Rows from block 2 of the image encoder of a small image captioner, named by matrix and row number. Rows with one number belong to one neuron. Each number is 128 + 24 x the weight over its row's rms, rounded and kept within 0 to 255. All counts start at 0.
After each neuron's rows are labels from the 100 images, of 14976, where the neuron reaches its largest size: "patch colour" is the nearest of a few named colours to the mean colour under the peak; "top examples" is what is common among them. Only what is clearly more common there than usual is listed. The data: photos with spoken descriptions (Open Images, Localized Narratives).
# gate: MLP gate (encoder.blocks.2.mlp.gate.weight, 512x256), inputs 128-255
# fc1: MLP up (encoder.blocks.2.mlp.fc1.weight, 512x256), inputs 128-255
# fc2: MLP down (encoder.blocks.2.mlp.fc2.weight, 256x512, transposed), outputs 128-255

gate.74 [106 134 112 175 125 141 133 135 137  85  91 155 125 154 153  68 127 150 129  93 134 137 131  90 142 143 115 149 149 139 107 149 160 127 122 123 117 154  92 106 144 125 152 157 114 142 129 143 142 129 142 139 130 175 104 144 125 115  92 129 131 133 181 147 115 104  95  95 113 166 107 126 135 114 121 142  71 116 125 125 155  70 116 107 163 162 139 139 126 108 175 129 146 148 163 127 145 146 116 154  82 142 104 107 167  86 147 138 122 122 128 146 122 125 155 114 201 106 123 156 158  97 140 125 159 137 115 143]
fc1.74 [107  94 138 100 164 133 125  88 145 161 117  85 142 178 126 132 117 112 138 102 140 117 105 122 119  95 165 128 180 102 181 130 114 143 146 153 101 102 166  92 125 177 136 211 122 141 115 124 147 126 106 171 147 143 148 127 149  99 148 148 116  75 155 143  78 157 131 111  90 115 124 144 123 114 100 110 118 145 134 128 147 103 126 121  86 101 151 129 121 125 147 115  79 153 156 134 152 190 121 100 141  96 102 159 136 119 132 125 151 164 132 109 118 123 100 116 100 152  96  99 133 103  89 138 115 102 109 141]
fc2.74 [105 137 117 102 122 164 130 126 105 158 115 137 136 121 114 120 141 149 120 155 112 132 127  90 123  90 137 143  84 102 161 111 154  60 155 136 125 150 135  88 156 111 110 106 130 130 131  97 104 153 144 160 127 163 152 120 129 154 116 149 153 101  88 148 162 104 150 115 146 132 128 145 155 167 131 148 173 144 128 115 138 125 151 112 142 141  95 130  66 120 110 115 113 146 129  72 141 143 149  97  83 116 157 149 153 117 142 146 106 163 117 127 156 135 140 104  83 127 123 142 125 135 128 128 127 120 149 165]
patch colour: grey
top examples: text has "road"

gate.392 [106 126 115 155 115 132 112 132 111 109 126 178  95 153 116 137 153  99 181 148 144 136 137 145 146 140 128 121 133 123 102 122 175 161  98 117  98 130 159 136 184 123 115  72 125  98 157 113 122 140 132 100 112 108 129 118 136 146 102  94 113 153 107 123 116 167 154  87 174 123 140 168 138  81 113 103 151 110 182 152  79 154 128 136  96 107 116 127 142 124 128 138 126 100  90 121 111 144 134 105 125 134 137  97 130  69  90 154  99 132 171 131 181 123  87 134 146 114 161 130 112 119 162 131 148 122 155 147]
fc1.392 [114 134 133 153 111 110 124 121 120 100 135 191  80 150 108 140 131 100 186 116 121 149 119 158 130 134 134 110 128 158 103 108 141 160 132 120  88 122 129 166 185 139 114 105 140 113 145 123 120 146 146  73 124 101 155 107 136 124  78 101 113 154 133 120 112 145 155 110 153 105 111 126 143  91 100  97 135 120 175 140 105 149 114 169 110 103 108 118 134 123 137 148 128  82  95 117  89 141 147 144  95 148 110  68 132  81  40 148  92 125 173 146 159 122 148 172 147  92 151 134 133 101 139 145 140 120 150 139]
fc2.392 [147 135 162 103 109 154 109 144 129 148 115 146 104 136 108 148 115 167  86 128 121  87 107  96  81 111 115 145 147  95 161 149 165 123 126 131 106 118 114 169 109 126 128 163 111 122  99 126 124 191 188 132 127 159 140 129 130 100 120 120 114 144 155 110 108 113 143 117 140 157 111 102 129 168 118  88 165 171 136 106 121 138 117 164 120 107 128  78 174  79 131 108  88 163 155 140 146 120 105  99 137 117 155  97 131 142 119 140 112 158 120 144 120 140 130 168  87  80 149 159  46  78 116 150 103 109 163 158]
patch colour: grey
top examples: text has "sky"

gate.54 [134 168 139 117 122  99 136 133 141 131 168 106  99 106 142 132 120 136 120 125 109 164 134 127  95  92 162 151 143 108 122 148 119 111  88 160 100 126 125 152  69 160 137 139 102 173 154  90 117 133 139 124 125 126 133  84  95 133 111 168 145 121 100 123 111  90 115 129 129 136  46 175 152 156 147 160 117 128 102 154 158 173 136 144 103 165 139 168 122 108 129 139 161 132 137 152  71 130 108 112 108 165 156  92  98 161 100 103 137 141 115 149 154 144 106  96 158 115 108 108 129 142 133  96 156 164 128 104]
fc1.54 [183 112 102 111 150 119  64 106 129 123 146 105 149 107 122  98 142 166  91 183 123  97 139 158  77 129 116 126 129 169 119 141 143 143 129 112 153 147 143 119 142 102 159  94 172 153 130 161  61 160 102 161 145  95 129 138 150 113 121 105 148 135  86 123 156 114 127 157 140  99 153 136 118 134 129 151 138 119 131 141 130 120 104  98 144 136 111 104 106 136  92 123 128 114 111 112 115 103 139 176 136 119 148 159 172 145 123 122 135  88 143 127 107 123 137 111 117 143 134 114 135 150 189 167 129  94 161 176]
fc2.54 [145 115 146 144 149  70 119 111  90 118 124 167 162 133 113 122 161 106 129 144 164  89 173 136 117 116 155 183 122 101 124 118 114 136 135  68  86 128 141 141 149 148  95 167 109 154 150 130 117 126 110 130 150  82 136  92 133 153 148 138 100 156 102  95 142 110 126 138 136 129 119 107 127  92 147 202 122 132 160 105 145  96 124 173 136  93  73 141 134 139 150 143 116 132 135 173 142 141 156 130 130 101 142 137 147 133 150 142 139 142 115 138 119 123 167 144 153 130 139 175 110 107 136 116 120 122 119 103]
patch colour: pink
top examples: text has "text"

gate.483 [172 114 122 128 130 122 140 129 129 122 141 160 124 154 130 102 149  84 127 134 128 113 119 154 136 109 135 140 141 147 134 108 132 139 144 120 128 104 129 114 138 138 118 130 159 130 133 140 125 114  67 107 129 184 133 116  76 118 171 113 153 119 137 101 118 140 180 145 116 140 155 149 136 112 137 141  82 154 116 151 133 105 105 136 108  94 169 141 137 126 103 103  95 125 144  95 172 135 131 161  71 118 136 134 172 130 135 129 150 141 113 126 104 124  64 106 195 185 120 113 147 101 135 125 165 104 125  67]
fc1.483 [138 146 130 132 114 119 140 126 116 104 167 164  97 143  91 119 115 131 107 115 105 142  64 154 123 124 121 169 125 133  75 108 132 145  98 132 166 141 130 120 122 123 125 156 149 101 153 151  95 135  92 151 126 147 141 130 137 128 218 135 137 127 137  91 143 144 197 168  90 135  98 122 135 119 136 121 103 142 145 155 147  86 143 140 114 161 167 115 131 111 131  94  85 126 150 113 145 134 121 154 114 140 144 148 123 150 111 146 182 145 147 182 116 136 106 158  89 159 102  87 164 117 141 135 156 113 117 123]
fc2.483 [131 143 130 134 109 152  93 122 137 122 142 101 106 124 112  80 142 146 114 124  95 131 112 123 139  85 128  89 110 115 157 173 113 102  98  87 132 118 144 116  80 113 120 142 149 123 122  96 148 134 145 137 113 118 116 172 110 123 130 125 158  66 123 131 127 123 126 116 153 145 131 122 145 172 133 105 131  84 143 131  82 138 135 161 114 122  99 161 113  63 159 117 156 108 110 169 133 145 141 124 103 162 171 137 140 141  85  79 127  83 138 125 130 102 115 127 118 120 123 131 111 134 136 108 130 115 123 163]
patch colour: grey
top examples: text has "road"

gate.428 [171 128 149 122 111 113 145 173 132 134 105  88 133 148  94 127 161 117 157  90 137 137 149 113 132  83 147 150 163 141 136 132 115 132 108 144  81 110  87 148 149 150 142 177  99 134 115 149 158  90 181 118 109  84 160 143 145  95 123 142 124  95 121 133 100 122 138 112 144 162 162 166  95 139 123 148 119 146 131 100 103  87 117 157 150 119 121 142 166 120 173 129 101 103 169 105 148 128 122 121 141 170  79 158 132 139 180 165 151 157  85 157 105 132 131 121 132 159 124 113 145 116 124  98  92 108 118  97]
fc1.428 [160 126 106 138 168 163 140 161  95 135 106 143 120 124 132  90  69 110 137 125 151 135 171 110 108 134 148 149  74 133 143 135 106 111 116 142 158 143 122 128 134 117 152 104 148 139 145 115 143 136 136 135 141 203 160 145  89 131 140  72  75 159 106 119 102 127 131 150 119  83 142  97 123 139 176 130 131 130 119 152 133 134 142 109 103 124 137 144 158 138 105 138 130 118  94 146 125 113 115 125 120 160 109  97 113 118 102 117 109 123 162 144 139 127 148 129 145 135 127 128  73 123 136 105 141 156 133 198]
fc2.428 [127 165 142 105 126 141 155 110 118  92 154 108 190 122 151 139 100 131 142 115 107 127 128 145 123 163  93  97 137 152 128 108  94 157 113 154 143 140 146  95 112 153 122 113 113  69 150 141 107 117  86 116 126 101 167  89 131 128 157 133 164 123 129 143 130  96 137  83  98  77 153 169 139  56 133 148 158 145 150 138 113 117 153  99 107  97 123  98 113 122 161 125 137 139 123 109 114 110 164 141 153 114 139 129 128 125 137 130 167 154 142 134 112  92 107 146 116 137 128 178 117 136 121 129  93 145 144 125]
patch colour: grey
top examples: text has "sky"

gate.300 [110 156 133 148 156 104 146  96 137 141 120 128 117 115 152  88 123 101 157  88 138 148 157 130 141 106 122  95 145 128 133 106 128 112 175 107 107 136 132 114 124  74 109  91 130 100 171 139 202 140  92 142 129 156  91 128 136 173 113 101 148 142 124 143 117 166 126  59 135 147 142 114 148 134 106 121 167  75 128 103 132 124 140 139 124 149 135 119 105 135 131 141 144 192 178  82 118 144 204 143 100 113 130 151 151  90  94 110 115 137 139 134 138 107 115 125 147 137 126 132 147 117 131 119 138 180 120  96]
fc1.300 [176 174 148 115 104 125 134 125 157 105 148 153 141 148 121 147 123  93 131 166 122 127 123 150  97 114 111 155 128 128 143 177 137 115 118 140 140 112 114 111 146 157 166 124 162 134 142 160 103 140 147 123 119 119 136 120 103  98 129  80 141  91  96 122 162 119 114 154 128 105 104 175 108 140 111 102 123 120 138 112 141 164 130 174 164 112 127 155  99 179 132 114 147 125 105 130 109  90 135 139 104  92 106 122  90 161 124 154 119 155  85 159 116 107 155 141 126 149 150 165 129 187 135 150 129 120 151 111]
fc2.300 [157  89 112 126 128 126 123  99 138 102 153  93 144 149 136 127 141 102 114 153 115 136 116 123 135 110 153 135 126 122  83 142 163 104 149 122 102 108  68 122 151 111 195 146 120 138 138 100 128 110 102 111 168  98 141 110 138 133 139  97  90 118 126 128 123 136 116 120 115 133 114  98 113 120 134  90 104 130 121 112 127 123 122 120 155 110 153 140 137 120 128 130 152 157 115 148 158 115 130 126 128 161 171 167 138 159 141 132 113 123 146 145 134 163 110 121 163 150 113  94 105 114 143 161 168 143 144 136]
patch colour: white
top examples: text has "sky"

gate.346 [143 108 144  95  98 129 134 112 115 110 106 122 143 166 155 124 162 116 139 130 161 146 112  92 136 135 147  86 151 119 106 147 151 164 131 129 109 102 132 135 141 102 140 119 137 168 135  89 107 110 131 107 124  65 111 130  97 105 124 152 132 163 134 118 175 122 135  98 168 124  96 157 145 162 145  96 127 126 124 119 112 129 151 172 134 102 137  98 164 115 152 144 119 141 169 171 164 149 139 125 121 140 132 115  95 137 135 162 168 128 121 129 110 109  60 137 145 104 122 102 179  92  97  89 155 169 125 123]
fc1.346 [106 157 163 132 122 167 120 143  97 172 142 145 172 106 137 106 155 135 114 129 110 134 140 166 127 136  78 117  80 140 127 148 134 153 159 113 121 123 142  97 131 144 100 139  96  89 107 124 161 118 112 110 135 125 134 124 127 119  76 106 105 103 149 166  91 115 116 151 140 139 117 120 109 135  84 162 121 166 112 123  92 174 142 113 126 158 140  79 117 139 129 118 103  90  81 142 103 129 171 152 134 141 138 161 122 128 114 112 108 155 140 123 156 105 110  96 104 154 153 153 111 102 159 144 136 103 131 132]
fc2.346 [121 117 133 121 150 138 152 103  90 122 132 106 121 144 123 117 137 128 131 124 127 138 133 153 101 158 132 149 104 109 136 132 145 153 135 144 111 107 141  86 114  77 193 154 145 133 146 135 127 132 130 106 129 142 114 196 129 137 135  97 123 139 134 144 156 117 133 160 108 135  93 141 139 128 101 146  90 123 102 114 123 138 109 156 115 119 130 103 109 160 142 154 121 139 123 129 122 100 116 114 157 109 126 117  85  79 131 110 140 155 123 120 150 139 138 126 117 167 111 107 129 140 142 149 151 176 137 127]
patch colour: white
top examples: text has "sky"

gate.211 [ 93 132 127  99 125  63 117 111 144 119  98 133 119 145  79 109 104 167 104 173 160 202 134 144 110 125 113 125 143  94 116 132 163 123 124  97  91 125 140 115 151  82 176 150 106 177 135 159 126 130 106 130 166  91 126 135 142 130 128 148 155 157 103 113  93 112 137 107 107  91 145 109 163 117 113 134 141 142 154 128 153 111 169 144 133 109  98 158 100 137 118 146 122 142 105 150 102 149 122 152  99 158  81 118 142 129 161 125 163 114 127 146 148 160 151 121 138 143 103 130 135 122  95 148 162 187 130 128]
fc1.211 [136 107 118 110 143 152 133 196 108 132 138 108 196 132 137 133 103 129 150 137 130 102 157 120 156 109 120 124 110 129 150 108 160 144 146 149  95 147 156 173 107 138 148 104 107 115  61  96 168 116 140  85  96 152 100 102 117 137 124 148 115 100 116 154 145 124 131 117 136 105 113 112 106 115 132  99 145 112  95 114 110 111 110 125 138 145 158 126 107 118 125 104 135 131 129 131  97 106  95 113 166 128 147 111 124 126 161 130 168 117 118 155 116 117 119 129 140 156 154 200 151 126 144 120 132 130 130 132]
fc2.211 [135 125 116 105 110 144 111 162 154 143 140 159 130 154 129 211 142 137 123 114 133 125 133 142  91 150 110 149 125 105 131 134  95 108 138 159 141 179 128 115  80 191 121 121  93 138 128 117 121 133 139 121 131 131 132 179 101 182  92 186 177 119 104 170 162 106 111 115 163 112 169  95 157 100  98 139 116  86  98 136  97 130 130 171 104 115 105 161 120 173 145 131 133 117 115 116 140 104  93 131 122 140 137  97 144 141 144 183 132 134  78 112 143  88 115 134 116 160 134 163 157 130 112 149 129 138  96 103]
patch colour: grey
top examples: text has "trees"; text has "sky"; text has "water"