{
  "train_examples": 203450,
  "image_size": 32,
  "horizontal_flip": true,
  "encoder_norm_position": "pre",
  "fusion": "prefix",
  "decoder_fused_qkv": true,
  "decoder_parallel_block": false
}
Rows from block 4 of the text decoder of a small image captioner, named by matrix and row number. Rows with one number belong to one neuron. Each number is 500 + 50 x the weight over its row's rms, rounded and kept within 0 to 999. All counts start at 0. Numbers have three digits each.
After each neuron's rows are labels from the 100 texts, of 14976, where the neuron reaches its highest value: "tokens" is the input token at the peak. Only what is clearly more common there than usual is listed. The data: photos with spoken descriptions (Open Images, Localized Narratives). In brackets: how many of the 100, against the usual share in percent.
# fc1: MLP up (decoder.blocks.4.mlp.fc1.weight, 768x256), inputs 128-191
# fc2: MLP down (decoder.blocks.4.mlp.fc2.weight, 256x768, transposed), outputs 128-191

fc1.630:465497480583512555532474410578516524460548550515507495518413494568611455501502543535441560605559530490557563476550554600522591457537476520461534531570429394431562559475509517477513385540485402
fc2.630:509450403399582449519531513510529497447557414525511488539435483468544433523526544509485571523591473482455558485537587470462541464375463509421512556550547526479564642540550545562456452434503461
tokens: "," (38 vs 3.8); "and" (35 vs 3.9); "the" (22 vs 7.1)

fc1.447:412497478535534419587492483515481512449453410562516545581637507500471435494540490580459560507512399509502561422481507487531399437563418454493564492471442446590489463529531525437448448489424520
fc2.447:512540517502656507546450572434463514477517494494513454512497521470484471534480531742511531620449446532533514467482503488454450513439425527477541521516517501564499462494528567444535572451447577
tokens: "image" (66 vs 2.4); "also" (16 vs 0.2); "," (15 vs 3.8)

fc1.424:461521518526542562467533558557445512609380559464474541554437511502502493594442419483475496493493452484536447488421466467541569535514387493591566518430486428472563569532507479495475452524461434
fc2.424:391396491517421496503501474502512446532546398483414455446391458553494479539534446582585549505583528489501456475558440462534530424521475536462509504486588506510547456470502556521438458496481492
tokens: "image" (33 vs 2.4); "find" (20 vs 0); "see" (19 vs 3.4); "and" (14 vs 3.9)

fc1.174:448557465465387525431505469486484484504579485431510423553495447543502477368480516558482424495533444526532535463445393510443548501524430501492540428509462448545501405469531569530526454536549555
fc2.174:401502573433537480492482518539410506473512494408537439473521449579505449464531472489427541506495528532507537482455534520489509564543459520506495534426501450489538405582537542491602396576493575
tokens: "," (82 vs 3.8); "there" (10 vs 3.7)

fc1.744:381490451351459488528416464578615475454556519439480474511452511473437476536552480443442507493435534560405633527482406514486518536504534536456533545405571538456444453533538515418508529480496494
fc2.744:437456497426489385561470572431575497468537512543475496520495544488505513510558564446482489524497606565443521526513507589511500496476548529408498501553482590563493480459488555440500503473387531
tokens: "see" (99 vs 3.4)

fc1.575:627506497454418378540369536452434502499532595545523445399517542521494515439547478501503552421519485419370535491511548545534521471481447499512552498556561473531543498572493476536541507547473479
fc2.575:546489439401545556565471470459569501487468425506539501412548463480458458617545451354525480499461515496509582481478475378528460530508441422530503513555532477431540460520537568470555474575459464
tokens: "wall" (30 vs 0.4); "surface" (10 vs 0.1)

fc1.426:433563488537516573580542585498530511524475549425479577540485485506502493513483437452552508448528420421465507497484460460465537499561455581444526484544541532469519515561554529513502442360467561
fc2.426:585476586566505492525488515476507519380507472465572550435424466445416512406472516478496486530466541531488546543510467430407513500481476524522462500567538562457482553481510461536564504481494484
tokens: "we" (83 vs 2.4); "also" (13 vs 0.2)

fc1.355:494517437477466388489489380464471682570486455528577531478518469500483512479498460464457433452478535493535516543435516525409449450462462429476469486531500468551519580503460511561606473467553449
fc2.355:463550476507482455509548529474529564551395496490568494508485575471506507562479551462494512518526583566558510472409536483405451466536455561586413529597550589394440461478419506528523522463529497
tokens: "a" (70 vs 4.6)

fc1.262:411558487430507554554471488488470514516614507493454424556537450530610524478503526419576495455435578539537535433468429494499544531506467572413574475480551476538466331426491461514491466543497495
fc2.262:525499480454477455517565559442524523508596545488431481496558539528491517494488480502587531572441506559410486474510469514461585534476617491468482474438518605582558385498547515494451456488455553
tokens: "see" (42 vs 3.4); "," (17 vs 3.8); "and" (16 vs 3.9); "are" (11 vs 2.1)

fc1.27:538527479535427445434480470479409468457497527427491541492542507460563577627533601509435476453443463664479503444488465521437507441473500469538542536500440477491517537505515528456553415513512490
fc2.27:530528431548422506532427481506477492494661417521494427478437540482530578561465494558464478493441470449594483519520455481512546513550510467589558456514457507485602500544564496416492509451579496
tokens: "image" (97 vs 2.4)

fc1.691:550531452532504505480563623512499504518437400562516535567441470540442432498465518547462540462500554452418500570471469465530595498409476477505517498429554492603439438436481553613601508583509415
fc2.691:426523504510476459517518534467428512513419526462524524491554483591549402484547459624450487486449550428518560517537471486506519431459465488455433405439462546465579431526473484486510448532500608
tokens: "," (31 vs 3.8); "see" (30 vs 3.4); "are" (27 vs 2.1); "is" (9 vs 3.6)

fc1.142:521389491475399477487561563520592564473554474521410439496468458502539487487447562505532543508452448553525494451487467511460563475536516417587429460413541438585461434547550532433468490418501462
fc2.142:516459426431370527551540505452499533456475413524454414461513458444478418597353526568431519554484451505499463455507410482445541450479533563483557487450542460519418529496479499488500433541510528
tokens: "," (100 vs 3.8)

fc1.362:518498451546542473490442520426471493572501485475462445496408499431569501424509546545484459502474510525383521512515583545601414570503499477503458547449610450542468555513419480545533497527505507
fc2.362:472480431567440480552489439416449525554374513478546488501503551479467455492499575571523463476437418550542462570550523576593518637431422567534514495580374559536446510510402507436493553570500499
tokens: "see" (51 vs 3.4); "and" (38 vs 3.9); "are" (7 vs 2.1)

fc1.498:492439470495467500560515539412563516578477487503424462466486572562547456547559465510475524397554498544459523473491544487434549471518568526507462511428471451474498569432476603553525537506582500
fc2.498:428448435595529421512498530433557505542517530427537418611444545505590501537477466419520518434468421428609483535539474413497538480527569484459459491575428430583512461430543513541508557502523535
tokens: "as" (86 vs 0.1); "of" (14 vs 1.8)

fc1.269:505599523504433600588438555565437528468438455423576539492509593489574427515521427535539373497479472538531539433482471488533506526407553564564456496498455483511486513398445564474471498445461476
fc2.269:490507490518396473491527557463489538442489488490496564518428430504455496499467479518519526480497522470527505549462523459486414434491658520530479477580481452471454480532497492429465508425531552
tokens: "a" (94 vs 4.6)

fc1.446:511562462517509484458502545478542522476416533477457573581617506504486539512499543453501547447396509450499498453448529485529486420529530553459505537495491583598506472478450466481526572557469447
fc2.446:416490560422492554539490533518519456540608464456456531466534486429469488514516572529560441531456445590475523567515474444600492516516524569375490440531454481562433565531520493477539522428492599
tokens: "," (55 vs 3.8); "also" (33 vs 0.2)

fc1.359:535474481430546544413547495551454583488436512544435565447564533448527539456466487436375484509481470511568457508516546481472498598468502451565458507473608558504535545519446505459555490532389522
fc2.359:440526496443487647509467528547565595540481505496553527513407461475482422539540468568473578579507380505566502458636482532477553478493476508426474445530534497479577491441464482473495439534552493
tokens: "the" (38 vs 7.1); "clicked" (16 vs 0.1); "green" (16 vs 0.1); "white" (14 vs 0.3)

fc1.637:496521556492543479527609471534605584456594520475400509430532509505487436516478471553482484502394422445569494523498503566508508424523497533552448495450421433456503490425446487468578470492469537
fc2.637:513437475491391521481536530514481545494487482472432451451561519489511533605626478476481493422530519548513511530506516533539575472611577468513552521449465527518522510520524470529551502499483463
tokens: "some" (31 vs 0.8); "few" (17 vs 0.6); "two" (10 vs 0.3); "three" (9 vs 0.1)

fc1.682:465416520510589457525428569496502406544570430533494553528451453462552470512427493553505606466472486478411586525591551545576469533532499539540578448485438438468449545387452488499521483394432565
fc2.682:550447498482567491538511494387495458624519504501482416564470462535530475600498464583436605475558510534505482543513492509404514513569501537499449469544462572465432546477513557525492563480544501
tokens: "as" (58 vs 0.1); "," (40 vs 3.8)

fc1.538:499611494464555480511557547561508509516551468558530585521608497519568550500501551556466583460523515529476467491510429421476519485546599462549448633468432500525444463521476483473437407556501570
fc2.538:477461577479541563451548495518549512546563455557538567519468445492500596516579520515510540489507523522401557501522535528512513444560561496560457490393441464507469518488495514519468530534467499
tokens: "in" (100 vs 5)

fc1.585:480532393577433476518478506525496576497560538509523508438468557483526538482414531485480461499460542528443501512442455428476547451564478530492509384576553534514483516376516513506455362469503548
fc2.585:528471448533485435481499530493500551482419525462537531470433485446580494488578479497513505510518564498467511435610450433477521577513542593504487407508479411511536570383567449468505429471487425
tokens: "wall" (42 vs 0.4); "image" (24 vs 2.4); "color" (20 vs 0.5)

fc1.395:532450533431427519487497470576484505493565546452598494554507505474379501454509431532510493465537541408513568527599524428472554525512517563476438475501525468522396551412457585510481511474497471
fc2.395:505514537512458435488448430573526448481431473493474525454555394435546588549446440600520537490589479445505461517522482476527493442558586449486467460492449527495525544527460490541508472453584470
tokens: "see" (49 vs 3.4); "," (37 vs 3.8); "here" (11 vs 0.3)

fc1.709:561481435565477420554579426551529516460558585512389423399382504453552535501513591407522455664425564495533464524487487507489532438508517469523465471536411452524519410442526480479524526434407457
fc2.709:493456561413455505616506413574539501501488452496617516482428527503607427506569470450490489527497594447537391562460443502526583501510582439506438504454453487464496487451465509454525454552476470
tokens: "the" (23 vs 7.1); "for" (18 vs 0); "a" (18 vs 4.6); "at" (11 vs 0.6)

fc1.25:501528551509534547499352474550563480494488498455456449562476353610501569545508511460491425447450480446618474464458561542464451472495509499490478439447568522513517479518509391510530522459469388
fc2.25:466450521431486435529431547518557513468456492449541535439478512536467443503455456567483427514502575460537654498448538496423556463518498496498491506492562614515494526485589459483532520467372582
tokens: "image" (82 vs 2.4); "front" (8 vs 0.3)

fc1.437:549480439457469486611488407497438478564454442467498439535515508544465495418455478547441546559563553511558493527405470526474488564449461561504514562446518501542486529446477591553539506447523445
fc2.437:469544573516538492449555446493471591544436467482531551514461492596477572434446470474465550473475534450584499509519560533443487517504469508537607501504378414464432538471450520526517467450436541
tokens: "cloth" (12 vs 0.1); "belt" (11 vs 0)

fc1.432:516452453604480651491501527516553480453476567534514554474455471446488490457495473507437512532548505493581488476482460535539515467553463520505559615461534341552448457520473376484519465547484492
fc2.432:454524547524484554532477570531492561475448435510452538489438516510490533509436491503546428483476497440502515458488543523484472400530428494485550555583481508439471416513447429569431498437523550
tokens: "in" (63 vs 5); "to" (37 vs 0.3)

fc1.763:535624529466454475520548495500529501455552489464470497495454514512546517500545682538532469468489513672470463537561538576402481510503476426503541504570474429468545510473514512551552544430415467
fc2.763:484497479440504459534496586500488510543544473534481545486564554461477508489565433562568543408579491460525468514550510414518476486555461510473504446482590504473490532529467473545467452464487530
tokens: "we" (67 vs 2.4); "a" (18 vs 4.6); "of" (8 vs 1.8)

fc1.350:466505572444479438490452509495482557578519530523485537514524481474464511464534479444538456446563555476508529488590539482528448463549440479457587494456541501495427550516511494523501552458479489
fc2.350:421505499533432456464428516482549446464563499512541467442531454455570605515491533478517426431479498543505491450566437514490403475538485500495520488475455629501493410525466464433431455483513604
tokens: "in" (46 vs 5); "," (16 vs 3.8); "ground" (11 vs 0.2); "table" (8 vs 0.4)

fc1.235:523492451494433501472524521512486413538478592577543482486568555520456545624604543518439567531473579399428526445578433420443503524613496475568485517450404451585429473425557565464513523526526548
fc2.235:488598518418506489526471522477474539460563473532486555456461498475468539457528550484561540541458477469406515505526431511482504511487562469488487428453473486548521589472522532472519482442502550
tokens: "," (95 vs 3.8)

fc1.23:542433567514437382478421422514483562515584478544525370497533571548509496429526478395525462388463468462480536548533526459487546414518421529421421541444509500550433567487452424482573496573512457
fc2.23:456507479445526523525456474425532505529552424539502432482440508517440519485521496376570455553455552557529454502396484404501524475512488466427507462622470524535476506404475533469458513588479559
tokens: "wall" (24 vs 0.4); "face" (23 vs 0); "hand" (12 vs 0.1); "picture" (7 vs 1)

fc1.540:443473550522509549495515398498526532464576525542476457556485481556494413508473502480479430472521416441541505425397480542555491442483522572485529481518574515453508603444513523520521535528524514
fc2.540:502508522542523519526462462511536493421576517580474510577492576459408494512575416542417440536506527535556437491469593427538434559490452556441389407522485604445483476508519415568539446489518507
tokens: "," (38 vs 3.8); "part" (22 vs 0)

fc1.757:535576554457454487507501491447450430466593467559496458466506415523544557549481529529627558461496448494466465515505419539573575424537457433531544441473499499445652552483423514484468520585538572
fc2.757:485437530470484571493530417483427474538508477502466461438537458490517555448550399536568527546495481473456464509546540482433562557626511445452441578472474410465494550554580552568475495554550509
tokens: "some" (50 vs 0.8); "other" (17 vs 0.1); "beside" (9 vs 0.1)

fc1.233:579553532478472547467487505496566456501521524539490516611451467567483482405554380469430507457532520545531488566511521572598525407477547524495488477531583442575458562571496508453549408527578506
fc2.233:519582565535480484545492429490470533473445514493500504513515494471422531615443504502493506437531508497540479489515441604498445490433524407434439497478478424593518488509476500497494518519535580
tokens: "image" (42 vs 2.4); "." (25 vs 5.2); "bottom" (10 vs 0.3)

fc1.379:539454485530404397521481470388527446366509530472486503484462499501422439532444565501545453496596437551462552532485554584486571527544413518547516508486617478496562407458512470432447502476533455
fc2.379:470548584467404497445516431532529567522490528487467594476519438507515498527512513397566601502536588578523500382594547564512504508512528619524469517557545502535576468493485526389467474424535507
tokens: "wall" (13 vs 0.4); "door" (7 vs 0.1)

fc1.367:405417564528568525457414522476606480534491587560645413592498498446516492520408489445537504407509504493488449486517559508494523547571476443489536501454496535507530509521411480550475461468376505
fc2.367:437463506415565548561416467529544453533483436478498457490499453458558476561423464364504561447591428433493485511470515422442576414585458400536482511428462470528479508456469407552472449450440522
tokens: "as" (81 vs 0.1)

fc1.624:475513468418464502467477570575421489463533542535541556507513406587498487434485528495577488534498448571421551380456495554461462547415448414508554512451498437557464517494472508497531502438445547
fc2.624:483467498485508429508544505490535518459504500504485585413440505556557507564513559403453472479464519478502562532453585486494403571428545439515515505474548455488528560441531462550527551431514539
tokens: "objects" (10 vs 0.2); "people" (8 vs 0.7)

fc1.648:445475555401502531539564533455475487543572511540459460513516519491497555526572556506542538521612573519542439562509525489470403506566553510450541507516532431554449546417482480523479395515517621
fc2.648:470484552517525573459418468482528556386462493531469502533479431461560536484467482409597542482528551534448548342434600538465494500509429598475506572508483534486535470459515523438569405522445527
tokens: "in" (55 vs 5); "is" (21 vs 3.6); "side" (7 vs 0.5)